config.yaml
image_size: 48
bottleneck: "vq"
encoder_depths: [5, 5, 5]
encoder_avg_pool_shortcut: true
epochs: 43.8
lr_schedule: "cosine"
final_lr_fraction: 0.1
warmup_steps: 240
Rows from block 12 of the encoder, named by matrix and row number. Rows with one number belong to one channel. Each number is 128 + 32 x the weight over its row's rms, rounded and kept within 0 to 255. All counts start at 0. After the name is the row's rms in percent of the matrix's.
# convs0: first 3x3 conv (encoder.blocks.12.convs.0.weight, 144x144x3x3), inputs 84-95, a 3x3 kernel for each
# convs1: second 3x3 conv (encoder.blocks.12.convs.1.weight, 144x144x3x3, transposed), outputs 84-95, a 3x3 kernel for each
convs0.124 096 [141 137 104 109  99 145 107 127 126 132 124 122 123 119 118 123 122 123  94  97 190   8  33 160  62  91 211 132 143 169 107 131 167 113 137 178  86 106 196   0  51 187  49  93 228 131 142 160 113 129 150 121 131 158 111 132 191  62 101 187  78 133 220 154 143 199  66  89 193  77 122 216 121 120 200  36  76 189  89 128 232 108 114 116  97 100 125  81  83 131  73  83 144  44  59 158  82 117 206 130 121 119 125 117 121 124 120 121]
convs0.125 093 [135 165 172 117 144 151 127 117 129 127 138 141 124 140 137 125 133 134 243 150 101 210  87  21 179  81  41 182 135 122 180 129  96 168 130 109 229 140  91 202  83   9 170  77  36 164 133 120 159 120 102 144 121 113 217 145 105 199 115  64 184 109  77 196 150 125 192 117  76 170 102  79 221 149  97 210 127  45 187 115  62 131  96  84 120  85  71  90  69  47 221 133  79 188 104  43 166 105  66 118 132 141 123 136 137 123 133 138]
convs0.126 094 [163 150  88 203  64 124 103 178 135 126 105 122 141 105 121 134 154 141 200 166 209 105  85 130 103  38 131 172 162 191 129 129 157 120  97 147 201 156 221 127  80 150 123  72 142 138 134 163 120 108 143 125 104 133 200 173 225 115 108 145 125  64 150 172 171 190 113  74 153 107  54 112 190 148 177  92  66  94  84  22  99 124 145 119 135 106 174 138 142 126 174 163 198 118  60 123 156 104 161 133 117 130 148  95 132 134 155 141]
convs0.127 097 [149 157 170 125 133 132 166 160 150 135 134 137 124 116 134 117 114 109 104  86 180  10  14 149 138 103 202 139 140 180 106 131 171 155 156 189  73  70 173   1   0 142 103  89 182 120 146 157 104 117 167 129 138 157 109 102 190  54  75 156 149 135 214 140 128 197  74  64 163 142 108 189 117  93 169  24  13 155 145 120 199 142 131 164 145  99 143  86  88 130 100  68 176  64  34 146 128 102 205 141 143 136 132 115 143 126 124 118]
convs0.128 098 [140 124 107 128  93 135 139 169 155 128 128 124 130 122 127 130 134 116 172  58  70 110   0   0 195  99 132 157 112 133 147 101 103 174 133 145 172  56  44 124   0   0 205  97 108 149 123 140 148 111 115 167 133 134 163  86 105 134  54  53 194 122 147 200 121 124 145  59  67 195 135 141 192  95  85 155  40  21 219 126 137 138 148 118 154 123 135 135 160 145 143  60  72 127  20  19 200 116 138 124 126 128 123 120 125 127 129 114]
convs0.129 093 [134 146 124 149 127 150 134 118 123 140 141 132 140 122 122 124 120 109  46  33  99  74  96 144 177 194 225 101 100 125 121 137 148 159 168 181  14  18 103  61  91 155 162 199 236 112 111 129 135 140 147 149 163 174  76  75 127 104 129 169 179 201 228  87  85 117  95 104 153 162 177 212  47  49 112  92 120 171 166 197 229 119 163 160 133 141 161 133 146 161  51  67 126  99 130 166 173 205 227 140 140 134 139 124 128 124 117 112]
convs0.130 100 [168 122 158 110 138 146 141 114 145 116 109 128 103  98 120 116 109 123 112 130 216  24  36 151  92  78 179 152 154 184 106 105 161 121 124 174 100 143 225  35  54 166 110 116 194 126 133 136 104 107 129 111 112 128 117 138 202  43  58 161  87  84 168 186 151 224  96  48 178 112  79 192 142 133 227  46  20 172 115  73 203  88 120 107  60  69  85  81  80  46  87  95 163   8  21 124  71  73 139 117 110 117 103  98 117 110 107 123]
convs1.124 076 [ 16  53  69  44  65  90  73  77  58  76  93 113 101  96 105 123 100 100 165 198 185 169 234 203 202 220 187 127  98  83 139  97  80 116  87  79  94 166 154 124 192 145 104 154 148 128 130 148 121 122 114 111 105 121 247 253 198 224 248 188 192 226 178 123  76  87 100  61 100 101  81 102 112 117 145 110  94 132 130 127 136 119 100 119  77 103 114  67  69  73 180 170 142 188 202 138 193 183 122 154 139 148 161 148 150 155 151 168]
convs1.125 082 [ 78  95  92  57  78  63  56  96  40 131 135 130 131 133 131 133 132 118 140 149 178 159 168 204 182 184 215 134 129 135 140 140 133 125 123 143 150 179 208 175 201 217 208 227 215 122 115 117 150 131 142 163 159 161 154 178 193 196 207 200 218 249 191  86  89  65 105  84  76  93  66 108  94  91 108 127 131 122 120 122 151  92  77 122 117  96 127 162 142 117 121 123 154 148 162 159 176 186 157 141 152 120 143 156 139 151 159 153]
convs1.126 072 [148 226 154 148 137 197 120 147 177 155 158 141 138 106 142 114 115 120 147 190 202 209 229 213 192 196 166 120 115 127 126 128 107 136 116 118 147 155 202 163 170 153 161 172 176 136 127 160 112 166 136 149 140 157  82  99 111  89  94 113 138 127 115 153 165 101 178 135 145 149 122  88 136 157 138 177 191 145 153 122  92 130 120 144 106 120 142 108 125 163 146 113 140 160 167 169 152 149 159 118 133 134 141 128 150 137 139 125]
convs1.127 063 [117 141 163 111 174 164 128 165 162 135 160 161 109 108 151  88 111 111 136 201 222 164 251 229 164 239 206 101 145 142 133 139 140 141 172 125  69 127 164  78 163 166  92 122 156 132 169 158 121 135 147 128 137 149  86 133 131 106 173 149 129 133 213 121 207 199 140 150 177 132 135 104 128 181 200 190 158 179 192 197 147  70  85  79  46  84  84 119  99 113 173 123  94 164 131 119 127  83  96 139 129 123 151 127 139 133 154 122]
convs1.128 059 [117 112 110 125  95 119  99  52  55 162 163 183 137 134 164 125 134 156 203 158 133 191 152  89 152 106  83 110 145 167  99 123 136  84  97 113 161 150 117 110 119  99 112 112 129 164 170 154 136 149 129 132 113 100 163 138 178 118 118 164 129  80 149  61  95 124  63  87 124  40 110 112 148 144 169 124  84 147 108  57 101 120 123  62 145 157  91 146 144  97 138 125 133 107 134 168 136 150 157 142 141 137 151 140 140 138 172 167]
convs1.129 074 [246 232 197 201 171 179 203 157 165 103  99  95 106 110 104 122 123 112 116 121 106 107 124 129 131 115 141 115 121 139 135 147 115 147 142 110  70  86  80 106 113  97  86  99 105 101 124 123 121 152 129 135 143 124  46  40  18  36  23  16  10  24  28 158 129 119 163 145 125 148 111 104 135 136 105 130 120 109 147 118 121 143 137 120 120 119 108 128 135 137 114 122 113 134 140 126 127 128 116 117 111 131  92  90 138  92 112 152]
convs1.130 069 [195 199 181 232 215 191 210 206 179 140 138 121 148 131 118 155 141 122 162 202 208 172 209 198 188 172 186 115  96 107 123 113 115 131 144 126 138 180 213 153 160 187 150 132 138 117 128 123 122 133 137 150 155 134 116 116  72 141 107  80 127 105  67 143 115 160 137 136 155 148 153 163 139 142 182 159 153 173 140 150 146 165 189 136 194 172 138 166 129 145  92 132 110 150 151 141 161 148 149 158 141 128 125 122 113 120 113 113]