A small image VQ-VAE, trained from scratch: decoder widths [32, 32, 64, 128].
Rows from block 2 of the decoder of a small image VQ-VAE, named by matrix and row number. Each number is 500 + 40 x the weight over its row's rms, rounded and kept within 0 to 999. All counts start at 0. Numbers have three digits each.
After each channel's rows are labels from the 100 images, of 14848, where the channel reaches its highest value: "top examples" is what is common among them; "patch colour" is the nearest of a few named colours to the mean colour under the peak. Only what is clearly more common there than usual is listed. The data: microscope photos of single blood and bone marrow cells. In brackets: how many of the 100, against the usual share in percent.
# conv: 3x3 conv (decoder.decb.0.0.conv.weight, 64x64x3x3, each kernel summed), inputs 32-63

conv.42:517538475523489493484521519467499500472471567551557401507564492508503523516408490517519550470515
top examples: cell type: erythroblast (40 vs 14.3)
patch colour: black (72 vs 1.4)

conv.17:492538562559439464477462529496534501521459470460560585494539530474481543490480505478519436443478
top examples: cell type: erythroblast (38 vs 14.3); cell type: lymphocyte (38 vs 15.2)
patch colour: grey (49 vs 22)

conv.52:511508490625456488517537493535537541562501567512453506495537478513524590468434483522401468514459
top examples: cell type: erythroblast (74 vs 14.3)
patch colour: black (63 vs 1.4); blue (35 vs 9.8)

conv.50:457493497461538516444538470469511491480495492531490484522494471481553540477476541510466568423479
top examples: cell type: erythroblast (35 vs 14.3)
patch colour: black (35 vs 1.4); blue (29 vs 9.8)

conv.54:534547503561464504532446537510528501482437477513621478486551509460461467501440498480484424498516
top examples: cell type: erythroblast (76 vs 14.3)
patch colour: black (95 vs 1.4)

conv.35:507483498561495469524485530493513502506472513521500510410482546529494472497518454491515465509496
top examples: cell type: erythroblast (38 vs 14.3)
patch colour: blue (49 vs 9.8)

conv.5:528545480461477512451458484509482496505545565492481431514473526520495577504478476511603597552490
top examples: cell type: lymphocyte (41 vs 15.2)
patch colour: blue (40 vs 9.8)

conv.12:527479584539475461466464484485475534486541526526512422510559507548497558449513534478582434505527
top examples: cell type: erythroblast (62 vs 14.3)
patch colour: blue (27 vs 9.8)

conv.58:506472478563518502570539562471522516477481560518513483394496616531468462462501433506478474462508
top examples: cell type: erythroblast (41 vs 14.3)
patch colour: black (78 vs 1.4)

conv.41:479514507425499474476525521505485500532484425543533434487478529459450556484498501498519407480452
top examples: cell type: lymphocyte (37 vs 15.2); cell type: erythroblast (35 vs 14.3)
patch colour: blue (52 vs 9.8)

conv.44:458490492491514496494536489471530498495482486485464483532493475517517520489488510512469550442481
top examples: cell type: artefact (57 vs 9.8)
patch colour: white (100 vs 23.3)

conv.7:496549416459500494539492521516515470469456446500495529507488493488465475576510558583490387481516
top examples: cell type: segmented neutrophil (57 vs 20)
patch colour: grey (64 vs 22)

conv.38:452474420524539503449561449440542515475464486509527451571452462452534537493461619511451461417493
top examples: cell type: segmented neutrophil (40 vs 20)
patch colour: pink (48 vs 22.9)

conv.23:542523501545510520488449496480466531510452501562497446513593501525499519507470520477626468593526
top examples: cell type: erythroblast (36 vs 14.3)
patch colour: black (70 vs 1.4)

conv.28:475520506452531484472551422486457506496491466496461437548521537472480546470471645522485481479491
top examples: smear: peripheral blood (77 vs 16.2)
patch colour: pink (74 vs 22.9)

conv.20:467473534456462495501512482571516512544578467516471544525446489506511557533468523525368469498456
top examples: cell type: erythroblast (32 vs 14.3)
patch colour: blue (26 vs 9.8)

conv.49:466468504525501520429503490491498449517525499511500416503513451524501597418437456510529537455486
top examples: cell type: lymphocyte (40 vs 15.2); cell type: artefact (33 vs 9.8)
patch colour: purple (59 vs 20.1); blue (36 vs 9.8)

conv.48:577492503549510475488492487565467424504487572542547534506459486496419432487494514530480458551489
top examples: cell type: segmented neutrophil (43 vs 20)
patch colour: black (50 vs 1.4); blue (36 vs 9.8)

conv.47:582495521514474521489467516518497547470556515514442502477597467561492534468543452519556497549549
top examples: cell type: artefact (25 vs 9.8)
patch colour: white (85 vs 23.3)

conv.3:533431514495516550493502500541469459570479466497430492487506532530459474489552509490492407513445
top examples: cell type: lymphocyte (49 vs 15.2); cell type: erythroblast (40 vs 14.3)
patch colour: blue (42 vs 9.8)

conv.29:479530476570507497563503450482531499534495469562538506542495439474519539506495553519522493528485
top examples: cell type: erythroblast (46 vs 14.3)
patch colour: black (50 vs 1.4); blue (39 vs 9.8)

conv.31:520516455520527539526513478495480492462470580526545407511520480465529400513550533515579472518554
top examples: cell type: erythroblast (35 vs 14.3)
patch colour: black (44 vs 1.4); blue (35 vs 9.8)

conv.33:473511474477555501530523493469463492442522502542579375500479494510554490523525491505584591492547
top examples: cell type: erythroblast (78 vs 14.3)
patch colour: black (84 vs 1.4)

conv.22:494487491472500483524494501478496562511505565458584578501487468517468354476481515505454619542503
top examples: cell type: erythroblast (43 vs 14.3)
patch colour: black (83 vs 1.4)

conv.10:472478528468508523496533557462538478459517484522434496368497529490509500467464398440523506432510
top examples: cell type: erythroblast (34 vs 14.3)
patch colour: black (79 vs 1.4)

conv.55:415514488513516460580498501470481511488517588535400551479486481488484570503514475532429493477512
top examples: cell type: erythroblast (47 vs 14.3)
patch colour: blue (29 vs 9.8)

conv.57:510511532504495486481490475465512506482480504524509503539503503511474444489465535454485520491506
top examples: cell type: artefact (63 vs 9.8)
patch colour: white (86 vs 23.3)