{
  "encoder_arch": "preact_resnet",
  "model": "image VQ-VAE",
  "train_examples": 48542,
  "translate": 0.06,
  "downsampling_factor": 8,
  "encoder_norm": "batchnorm",
  "encoder_drop_path": 0.1,
  "encoder_avg_pool_shortcut": true,
  "loss": "l1",
  "decoder_weight_standardization": false,
  "decoder_widths": [32, 32, 64, 128],
  "decoder_blocks_per_level": 2,
  "codebook_size": 512,
  "optimizer": "adam_atan2"
}
Rows from block 10 of the encoder, named by matrix and row number. Rows with one number belong to one channel. Each number is 500 + 25 x the weight over the matrix's rms, rounded and kept within 0 to 999. All counts start at 0. Numbers have three digits each.
# convs0: first 3x3 conv, stride 2 (encoder.blocks.10.convs.0.weight, 144x96x3x3), inputs 60-79, a 3x3 kernel for each
# convs1: second 3x3 conv (encoder.blocks.10.convs.1.weight, 144x144x3x3, transposed), outputs 54-71, a 3x3 kernel for each
convs0.112:502500502492502509502527490473489496483478487541521444472501476487509485504496460521526522539516520511515502457487496480503513478492499495479484478450468478436459496491481495534523487528523512540526520493507529494515470492497477527516489533512472484485476540545473540521529510501539530521519555536512497503481498453498520531486522517520439493509537544482496496496536523499540509511503518500506513502504508465503515480507506466505505511501499516520508492528529537496492497510505488522504508494506507503494499495503486505489449481457443505467
convs0.113:519512510511468458486475497527491529497461448526445520469499443505540580476495510468477429488504529515531509510518494524496474501497502474464462520515508526526531511499513514502508496484510495476496524511555483496546483473455497482449510500484502464484530494501519488506507461430483478526499482508497505496500504494504499502506532495478480400521475412492470470505468456522494472521517524512527514499525524491500504486476478508501510532514517543498454467450437492490499530502474569523522477521497491504513482499522502497531508539526469513488
convs0.114:500509566501451489506473546488445504455563532450528467493482472513517516515423448530521510551536552450421485548538480542482463564503480499492488487496497503515489487494502509488500517491503490519536523506508474425500503490506506462470523504504490480502526471490532473504482489468498479519476353432470495479489517506486514526505514512500453501498533531496481499502458449519488501509480503504501485529498513546472438525515496537519530489532566519546438558544557489517518500502486517511515539540525508490504532503536503495517492534537467432509
convs0.115:482458517521500537521423521484503479472516473465523491499473470517490509544511489509508501533502511505490493527503474525467462516467469503494489504509493481497494508494487528474468530482481487494488489519489488487493513502502533468477539464478505505532562489468571487498476459480496458506502432466483493489474490504480497512503478504510502512512464497511496515540453476534439481509479461519481475513498486514488485493495494503494482499524511508535509516499496498535532523486500520457505531507473505461457524483462520505516514518503500511524
convs0.116:482478478470478468466482472486488467489477452515501517490500485479497479503502489505512516514516539522525533519528525533542533525542538488495501489499497487496496499502499501505504500503507491491490486474503499529515491493499492502503492498501479477478476483479475484483482470476497501497487500494494461475473463473476469447471509515523505501504492504501511510509530527512538528542534533525518523527516527489498498504500498502496488499501558502480528486434461515530523526547543527550545501499502514502505525516513489497505490495516484511499
convs0.117:462489501460459471453458471495484458480454494504509507480466413497464457467449436527533522513459507476433451470491478525525500517534496516512498509507492518524507499507506503499502489484502544497532522502494470403434501494502502476475523505502480497492497496502488475502545533512507427449507442453469476469501521525523550514482496538454476493513572584500497500493473478514497496483500492502495498501493489468510511526546500570563536406466468496463488561572540489496499479488470519525505491512507527554536481522527493526464441497547402385480
convs0.118:501487495495482476486479480494495487522489490538505535448443452447468459484480479497511504510524530515529529498494495485487491484479488494494503496493498489486492492499499498515512499525521504500514487505521503534533493494492480479484477476483511511510509526523514532530482483481501512507503516509515507508488484472491482481481511502528498460519465474506517510514524519515527523507499505494492499497493499475487495488493494484479485500523518510499536486441501508513512507519516510521516519514531525514505532515505502496486520506493532548496
convs0.119:484483462512543505513512524533544476469524521551465609465479511482452475496484490524483465485470450507501476544492523575552513570547518487509497491518512481500506501484503481494498490496500491476486526422436510518522503494474511523495485488464486504500507527465481492484495398339491486457486475464481468488498516462508498525531525519497560493497527453505509506518545504493500481496475520526507504529496539534492516509477480514475513490452532461526511495432458518531509507567551482518512512484525492501509517527516499511489559488465524504487
convs1.112:511499513504477510508501519479508521502477506490531515494489501500485489512506506486493449479472478457482466509499493497567492475511487510501506509481506507503511505514498511465514510529501525502513500497523507494509536503517492529520499524508500499501515596496507501492551514527530413527547540550482465465495507502526503516482510522488498525480517505492500515481491489490504497505498501494463500508508510499504499498473501502512502493466494490534468528487525504473482493474476513494490
convs1.113:496505515502508468494504504552488537507471483467528513495483465495531459495507470494491470495518522542508492508520507490452516510468504507528497517531470482509492537520536529428523524501522501496508500513508541504507515519470542552516514491503476474475475524507487503485512535534525469494511513509396450414496507481466487481503476446475497453462451483521549495546514499560558492473495496496518508482510480538519534537467532509501501492481481541502525513510502497540445521515492518505494
convs1.114:483501503501493489505528483516512503487495521515459521488506482457559494487420472491500501513535478483483511498491519478471505514522535484497495489511482505520501493512510518412486493530503515484560518553540519550544526421532531500568524532492499489516504497522474448499490505518495443479484493523504513448476472465489506531495468483499554504451459446501487497464454518454456495475504486477551515496491499485497508489480473497510500489533482484485458470513486535510530529550495515508550
convs1.115:497509474503538467508512477508517510532530488496484487512522519527495502503506506545507540468526495490508551509520526508498541493517512485506485492531477495506482507506475535539493529544478473499450461478532521530501500467453514515527493524445514534510505432568534538534512527463530611472509531466504513468487460510535486544523486497501495483509490472458470521477509468447451428517511513502502502514491505502496473504509466503498475480489478503485513478493501503481477525492491500470482
convs1.116:505487503491451485502485496497492489494483500487500508494475481475436466495465480499503505512471525497536526501499497500520499504503502507491497491455487503484495512509512509503509510507518488508479517528491512508492489491484489494483485479491500503493502507504500504495508496511497470498503494510493495505500500498495507511506496488507486499520510507506503497519520509511510495501497508495480495504489505497497502498493497498495504473485469487527486469488479484490479496499491493498479
convs1.117:488526528523487516491514508470478454484516461511495478478478460467527473489448454508517484516503469476468476503489507478481488499485515508529518524507506495515511490505516515468515481536509490496516467533525486464490519488497482468496501519476493492497479478503489469473497509539520490511509511519508555449526553528513536485468448454453507492457466453480516469537542487531559461494509487513629533505506516511516515517566520510520512505523493534530513518546520504472446468489472472441475
convs1.118:506494506499474498508497505533521534508480520527525532488472486480437472489473483499520517521455538493539535493496495492509493496498495510501503502473501505497505511507513506487509512510513502529512515504510516499504504497494484502480506488497500507491506547513502510492516500511506440504516504518500489507494479491503511509501489481503472490514496506496496492504504498508500493500481502488451476506484502495489495489479486500494498479483475481522483474482476495490490498487493500496491
convs1.119:518524483504483510513505508494491457570524522536476517500501499493482480490530490501492517475490510506517486504485471476519500498521495499504494512481502502525494467482496500588539497451491464449461421473492464554535465505496486505480486480492504506504476479481498511503503514502521528550514475495500526478506504481499517499486526510518499515512557544494489473499487520480480448513525506483498486482545489499483490474551517486500482446489479503515502508465467494519507554534511444510509