A small image VQ-VAE, trained from scratch: encoder depths [5, 5, 5], 48542 training examples.
Rows from block 5 of the encoder of a small image VQ-VAE, named by matrix and row number. Rows with one number belong to one channel. Each number is 500 + 50 x the weight over its row's rms, rounded and kept within 0 to 999. All counts start at 0. Numbers have three digits each.
After each channel's rows are labels from the 100 images, of 14848, where the channel reaches its highest value: "colour at peak" is the nearest of a few named colours to the mean colour under the peak. Only what is clearly more common there than usual is listed. The data: microscope photos of single blood and bone marrow cells.
# convs0: first 3x3 conv, stride 2 (encoder.blocks.5.convs.0.weight, 96x64x3x3, each kernel summed), inputs 0-63
# convs1: second 3x3 conv (encoder.blocks.5.convs.1.weight, 96x96x3x3, transposed, each kernel summed), outputs 0-95

convs0.3:516537499535459484483530464517546509468481560537470500484463459504509350477466353508522402532531476493483524534526583521494511513517501493499526480521330476495356477451431502502446425451492498
convs1.3:565581516511447569470513528458500444480496463481538475506449384489528500510449533520434523533443448372492462422421479436464514478408527604400448600491369471477536514541583443437527531519514595456462474561484464505485454483593475464473463571518512474519496465516512529525557444449457427494
colour at peak: blue

convs0.95:473516500479503529467474432496437489504508519520488469495589504504507443483494531568457526480499476269497489487509489489446454505496523516478503502433670400472598508567495509501554551524497505
convs1.95:419523531401495557573439531447475478470467474456492491510470557433495499370424445502491510401463377483532469491484498453480432474501473451542519351481481493468467426504494409505453549478511457393479477415541484643497525488428517443499475505479456480499432542464462471575461447478517541486
colour at peak: black; blue

convs0.49:555475451418470398561473573468552521435514460448389479514479432445492469509421444407503530472468443498351449504481574434514477468492490503503568420499481527479435526478438505536532577485506494
convs1.49:460505534531514579469458498550603524438525542561533555561533507542605449467546525563545538512502542575478488482542575507544477563498481509480539507580544581548593559546532607498493407519481538527545540459562574466390535503626514568560574475511542542517550516573511485540506494526565596506
colour at peak: purple

convs0.63:508375458388431502517489474516464494461485499474410521537483463554478458482441448435459507510458423383426525469473342529511514471501486445491539442518512485473503503458385496442458503451451501
convs1.63:456545575500570515468505529568511497542463522354472513529472483496457547574544362493519501481459521469514536524523457490462517515477504529473572431463527503467490543461508509518415468551575482531438468536487472368625472498521470490510512536504459504505503408434501510450566478305471409508
colour at peak: blue

convs0.8:495549443526465474512573534550555470466527565471553569506503497517475501480487504558502503537490490458508571632483562514642633466514563502612480442613485524436530486533488517511530589493494516
convs1.8:526582508528339554508498542517533518553468459486484456435449557435567530520506436490489449508534545436477527419443483466441499446520526524504518524458448475470522495404448508527558516524456446495374488549501538516415465553389499438466493503488363355488479461514482472473495463511518398455
colour at peak: black

convs0.38:489497377492420467526481499507579450423532423427487482538538417480446558515498523500519549509426487522449482626442544469525534427510585478544511375513494534485507475459518518503500633486453516
convs1.38:453534526601516523455449564507463503550425497494424485475478593404589530516519482498525507473542520473443515554463459492491518465419489518422579514505496499346580458498452494537562490515454419436424385491613483538536444549441508477447518521488438511533440502526451468500484466401592460453
colour at peak: black

convs0.53:505610500452477490570532359466484487577481523500479554478541547561481472533521340529416441492481546614472515441490598547489520479463476503481443491511515577533483517434525462463444477483484463
convs1.53:467567516520546483403441548435444439479479476517531456402484462457521470508459554507449558457452396491446507479445499483491509484443396547511494552509457487469509494514487463433534572506275498450473468465560458448456442442511415468482415495476430452514470552519442485573431519472525471472
colour at peak: purple

convs0.50:450520374475475515446480424504553378439509481401465420430492387471441507525499447473455472507459523514491484422446484473491501404515525500491469413494443497551457358507528520532508485490494517
convs1.50:463420434605577552479464496430476506535403530545483496506474567518550612482429502494480594588538523492400445437432499484549489469462513525476518553513449534493568495545444513565538407502481503473541495532496347558500524412534557498524577413484548532500491469577485502538458465507512597480
colour at peak: grey

convs0.43:426502445434460530475492453506528384493506477328415468489536455488367529529503482439492525508414525516475490466367493489486493378515527479487498459494526499586514463486535512537504521474466514
convs1.43:502458459600614500499470489446461484550445520521499476452478623462484547491452506463497697517517556468449489461483443509600535448464512507473540553512510505415549474529484522548522427502504501478570418531480319545551503442515567495555514460492497526516408489534480538514455515485504554482
colour at peak: brown

convs0.51:526534470588460454504518418484397496474510549516556494435483508513504410502464359479489409526490440424471510303509457517451506488490467565503473456452522507491492468526436485553527536542504506
convs1.51:487533526417505528576449520448532532513445483498547431564509445449529449477467464499478477482490285448566483462405499501487483484405526472528449504527413521469490491477480423415401541465480433450487513418549441560466495438501437511490455479433442511431465543451449493596451453450486474493
colour at peak: pink

convs0.62:527292482454432492548504419502443511480440566490496557506420475562491487428463436491495438493472492488451524456484448545476502487473444441465511450474440520448442545515436462468508397442450476
convs1.62:480557586474549501427476546539499470466483499451506478533495430505465481578558412497495503493491429476525527477568479520508555535460464522504520466469500511491471562467528461510341524520458491502542497520503495315633543458562363557495413586497471494497514471407511516422505503419441469516
colour at peak: blue

convs0.33:525509504510511491516491526444489521487456515499518492521494498493513488462503504499489519292502538484489484525510482490516495510290489524483460496512486481483515514505490414500487482511521287
convs1.33:452504470505482509543462512436551503559507463534489499520501539510535471468526526463500456431590485458521457529491498518469479488559455493516541466499548539520527548478388476476502509450492406541514627457530463521528531464505487504316526431388385463343539522493377439434462517538492527452
colour at peak: white

convs0.36:518524388559472502526474481492590463407501440460454497499480410495462528498502447473452537497468483560488496585465621464541509444483506579511523406525341493457519451472475488556485589545531484
convs1.36:496560516577620606459450544500478508432415554522529452504518449447607558464483559542505535473534423512486528519444494481457420485446486497416538506484549528452547480461535521483606541499383484420449470410541488549455430470533501503519472493477460470510464576621474453569486530471542493397
colour at peak: blue

convs0.22:495546514454512555502517508512409490600423450491545537473494546543496514505573484458385409481487614507483538474492525531496490484447355536455504514495499429543472524579555425583441538527508419
convs1.22:482573500398607428516412513442503451500555451508580442415520504445502430483478515441466522478502389452563471525485520441494462484460450490513497436568468464476505514486435399465460594460494440475520508522500436521496553427525408418490450467435402528454453560468409507536416515534494529420
colour at peak: grey

convs0.65:486495504473505515476490359507414508508515475500521468473504525490510489483504381490426391499504530552510490424502419486457437513518472489516357508479663480453400505565529525447494463490496521
convs1.65:509398474511461413531516540516478521538536479531442656422506492495479464551399466487526471421468556466555471499378500578483552428488433516559559385490448545507460451466363455525484496458545480563505491575531502477534426516419512437467574520478532472488484418493477481480555522488517496568
colour at peak: black

convs0.28:507421408426393511530506522529486472436485486434422567576514437604450551479479500454491560518428454469408552528442486580532543433498524429505517397535498515456514492520462492497476530422426502
convs1.28:517581619584567528469495552581486508548431495353499476505464474459498517574524412499491504478495541494478547619489426474459499491509514561476566473449519493425485543431489482522427525529520455511393435545491473393588482522519411505519490518516401484517469467458522544471530481377484437487
colour at peak: blue; black

convs0.2:523496420434434409541500565491533489450510475401451518493474434500466498491405443470497512487431502548379494540459633491510508435499503466500555384499429543485437521544500509565561569461479500
convs1.2:476512537583519578451509465562550548455528506554556518548524506538586449479477548545505552532472589582452477540508574499530460553489481483505535530571526590545574567540550545518477461491507540546538525480509572465410539490674483577575592494521556552531539531584530545528447530544515609493
colour at peak: purple; blue

convs0.90:472512370539428445508474493503578435416559484448528474506542411470442496522464512563513561501455477475452477643459542470502509423526554500551500372486487533483511454511486541522537616485474530
convs1.90:481517505566477521498481551493508525568441465520449500494472616380599541520464450513513479497535510456430516474420467471489504467432517538476541514492462503375621437513474454528560483499453441433445423506671490555463515558424525474447521521493430486514430479522465465494495450438616470472
colour at peak: black

convs0.93:536618482512482408530535461478417502496509618526450564507560518547501421524436466469517539469508453477466508409513508547495485490489406527482328470523513537506483492416478505396517431492501499
convs1.93:516499536490476478461441563465470459466472390515473515385485382451528488580423485483463493475453435447476467530454488498477505475416528574493403517483394458467488452523487425458555590484385555472466485542556447536502409451454431456447498562474454447495469423466435487545432462452507418492
colour at peak: grey

convs0.77:550540541500487509523506668460351557537420597526541528517500513504533481427461496550534483449522549513486485544533526498418504533427420486454468513405501538466514551509481419475504442479499421
convs1.77:458548522484541445494464520498511451538625478517471498534505500564503483480539525453497449472578422333521477429522550556472489485537474461511512494546466542571553545688423458474485528506403506529534604488506483495466538471527513530508486469431443505407589527445408475445442517543498478468
colour at peak: white

convs0.34:430508444449470530474489456502544360487505492330407468503526443489365528529460476442524524508429503522474492492385494488495498372513543484490500459499510524574528458484492512493556505479471515
convs1.34:493468463619619512490474493457469499541440521518495470446480631456486542512469507470503687518530535460435497453481445517586535440473512497481568549505514505413539466528470526554534446511454500469563420525482325547534483445510540511559503439496492524518402464542475539518475503493508555459
colour at peak: black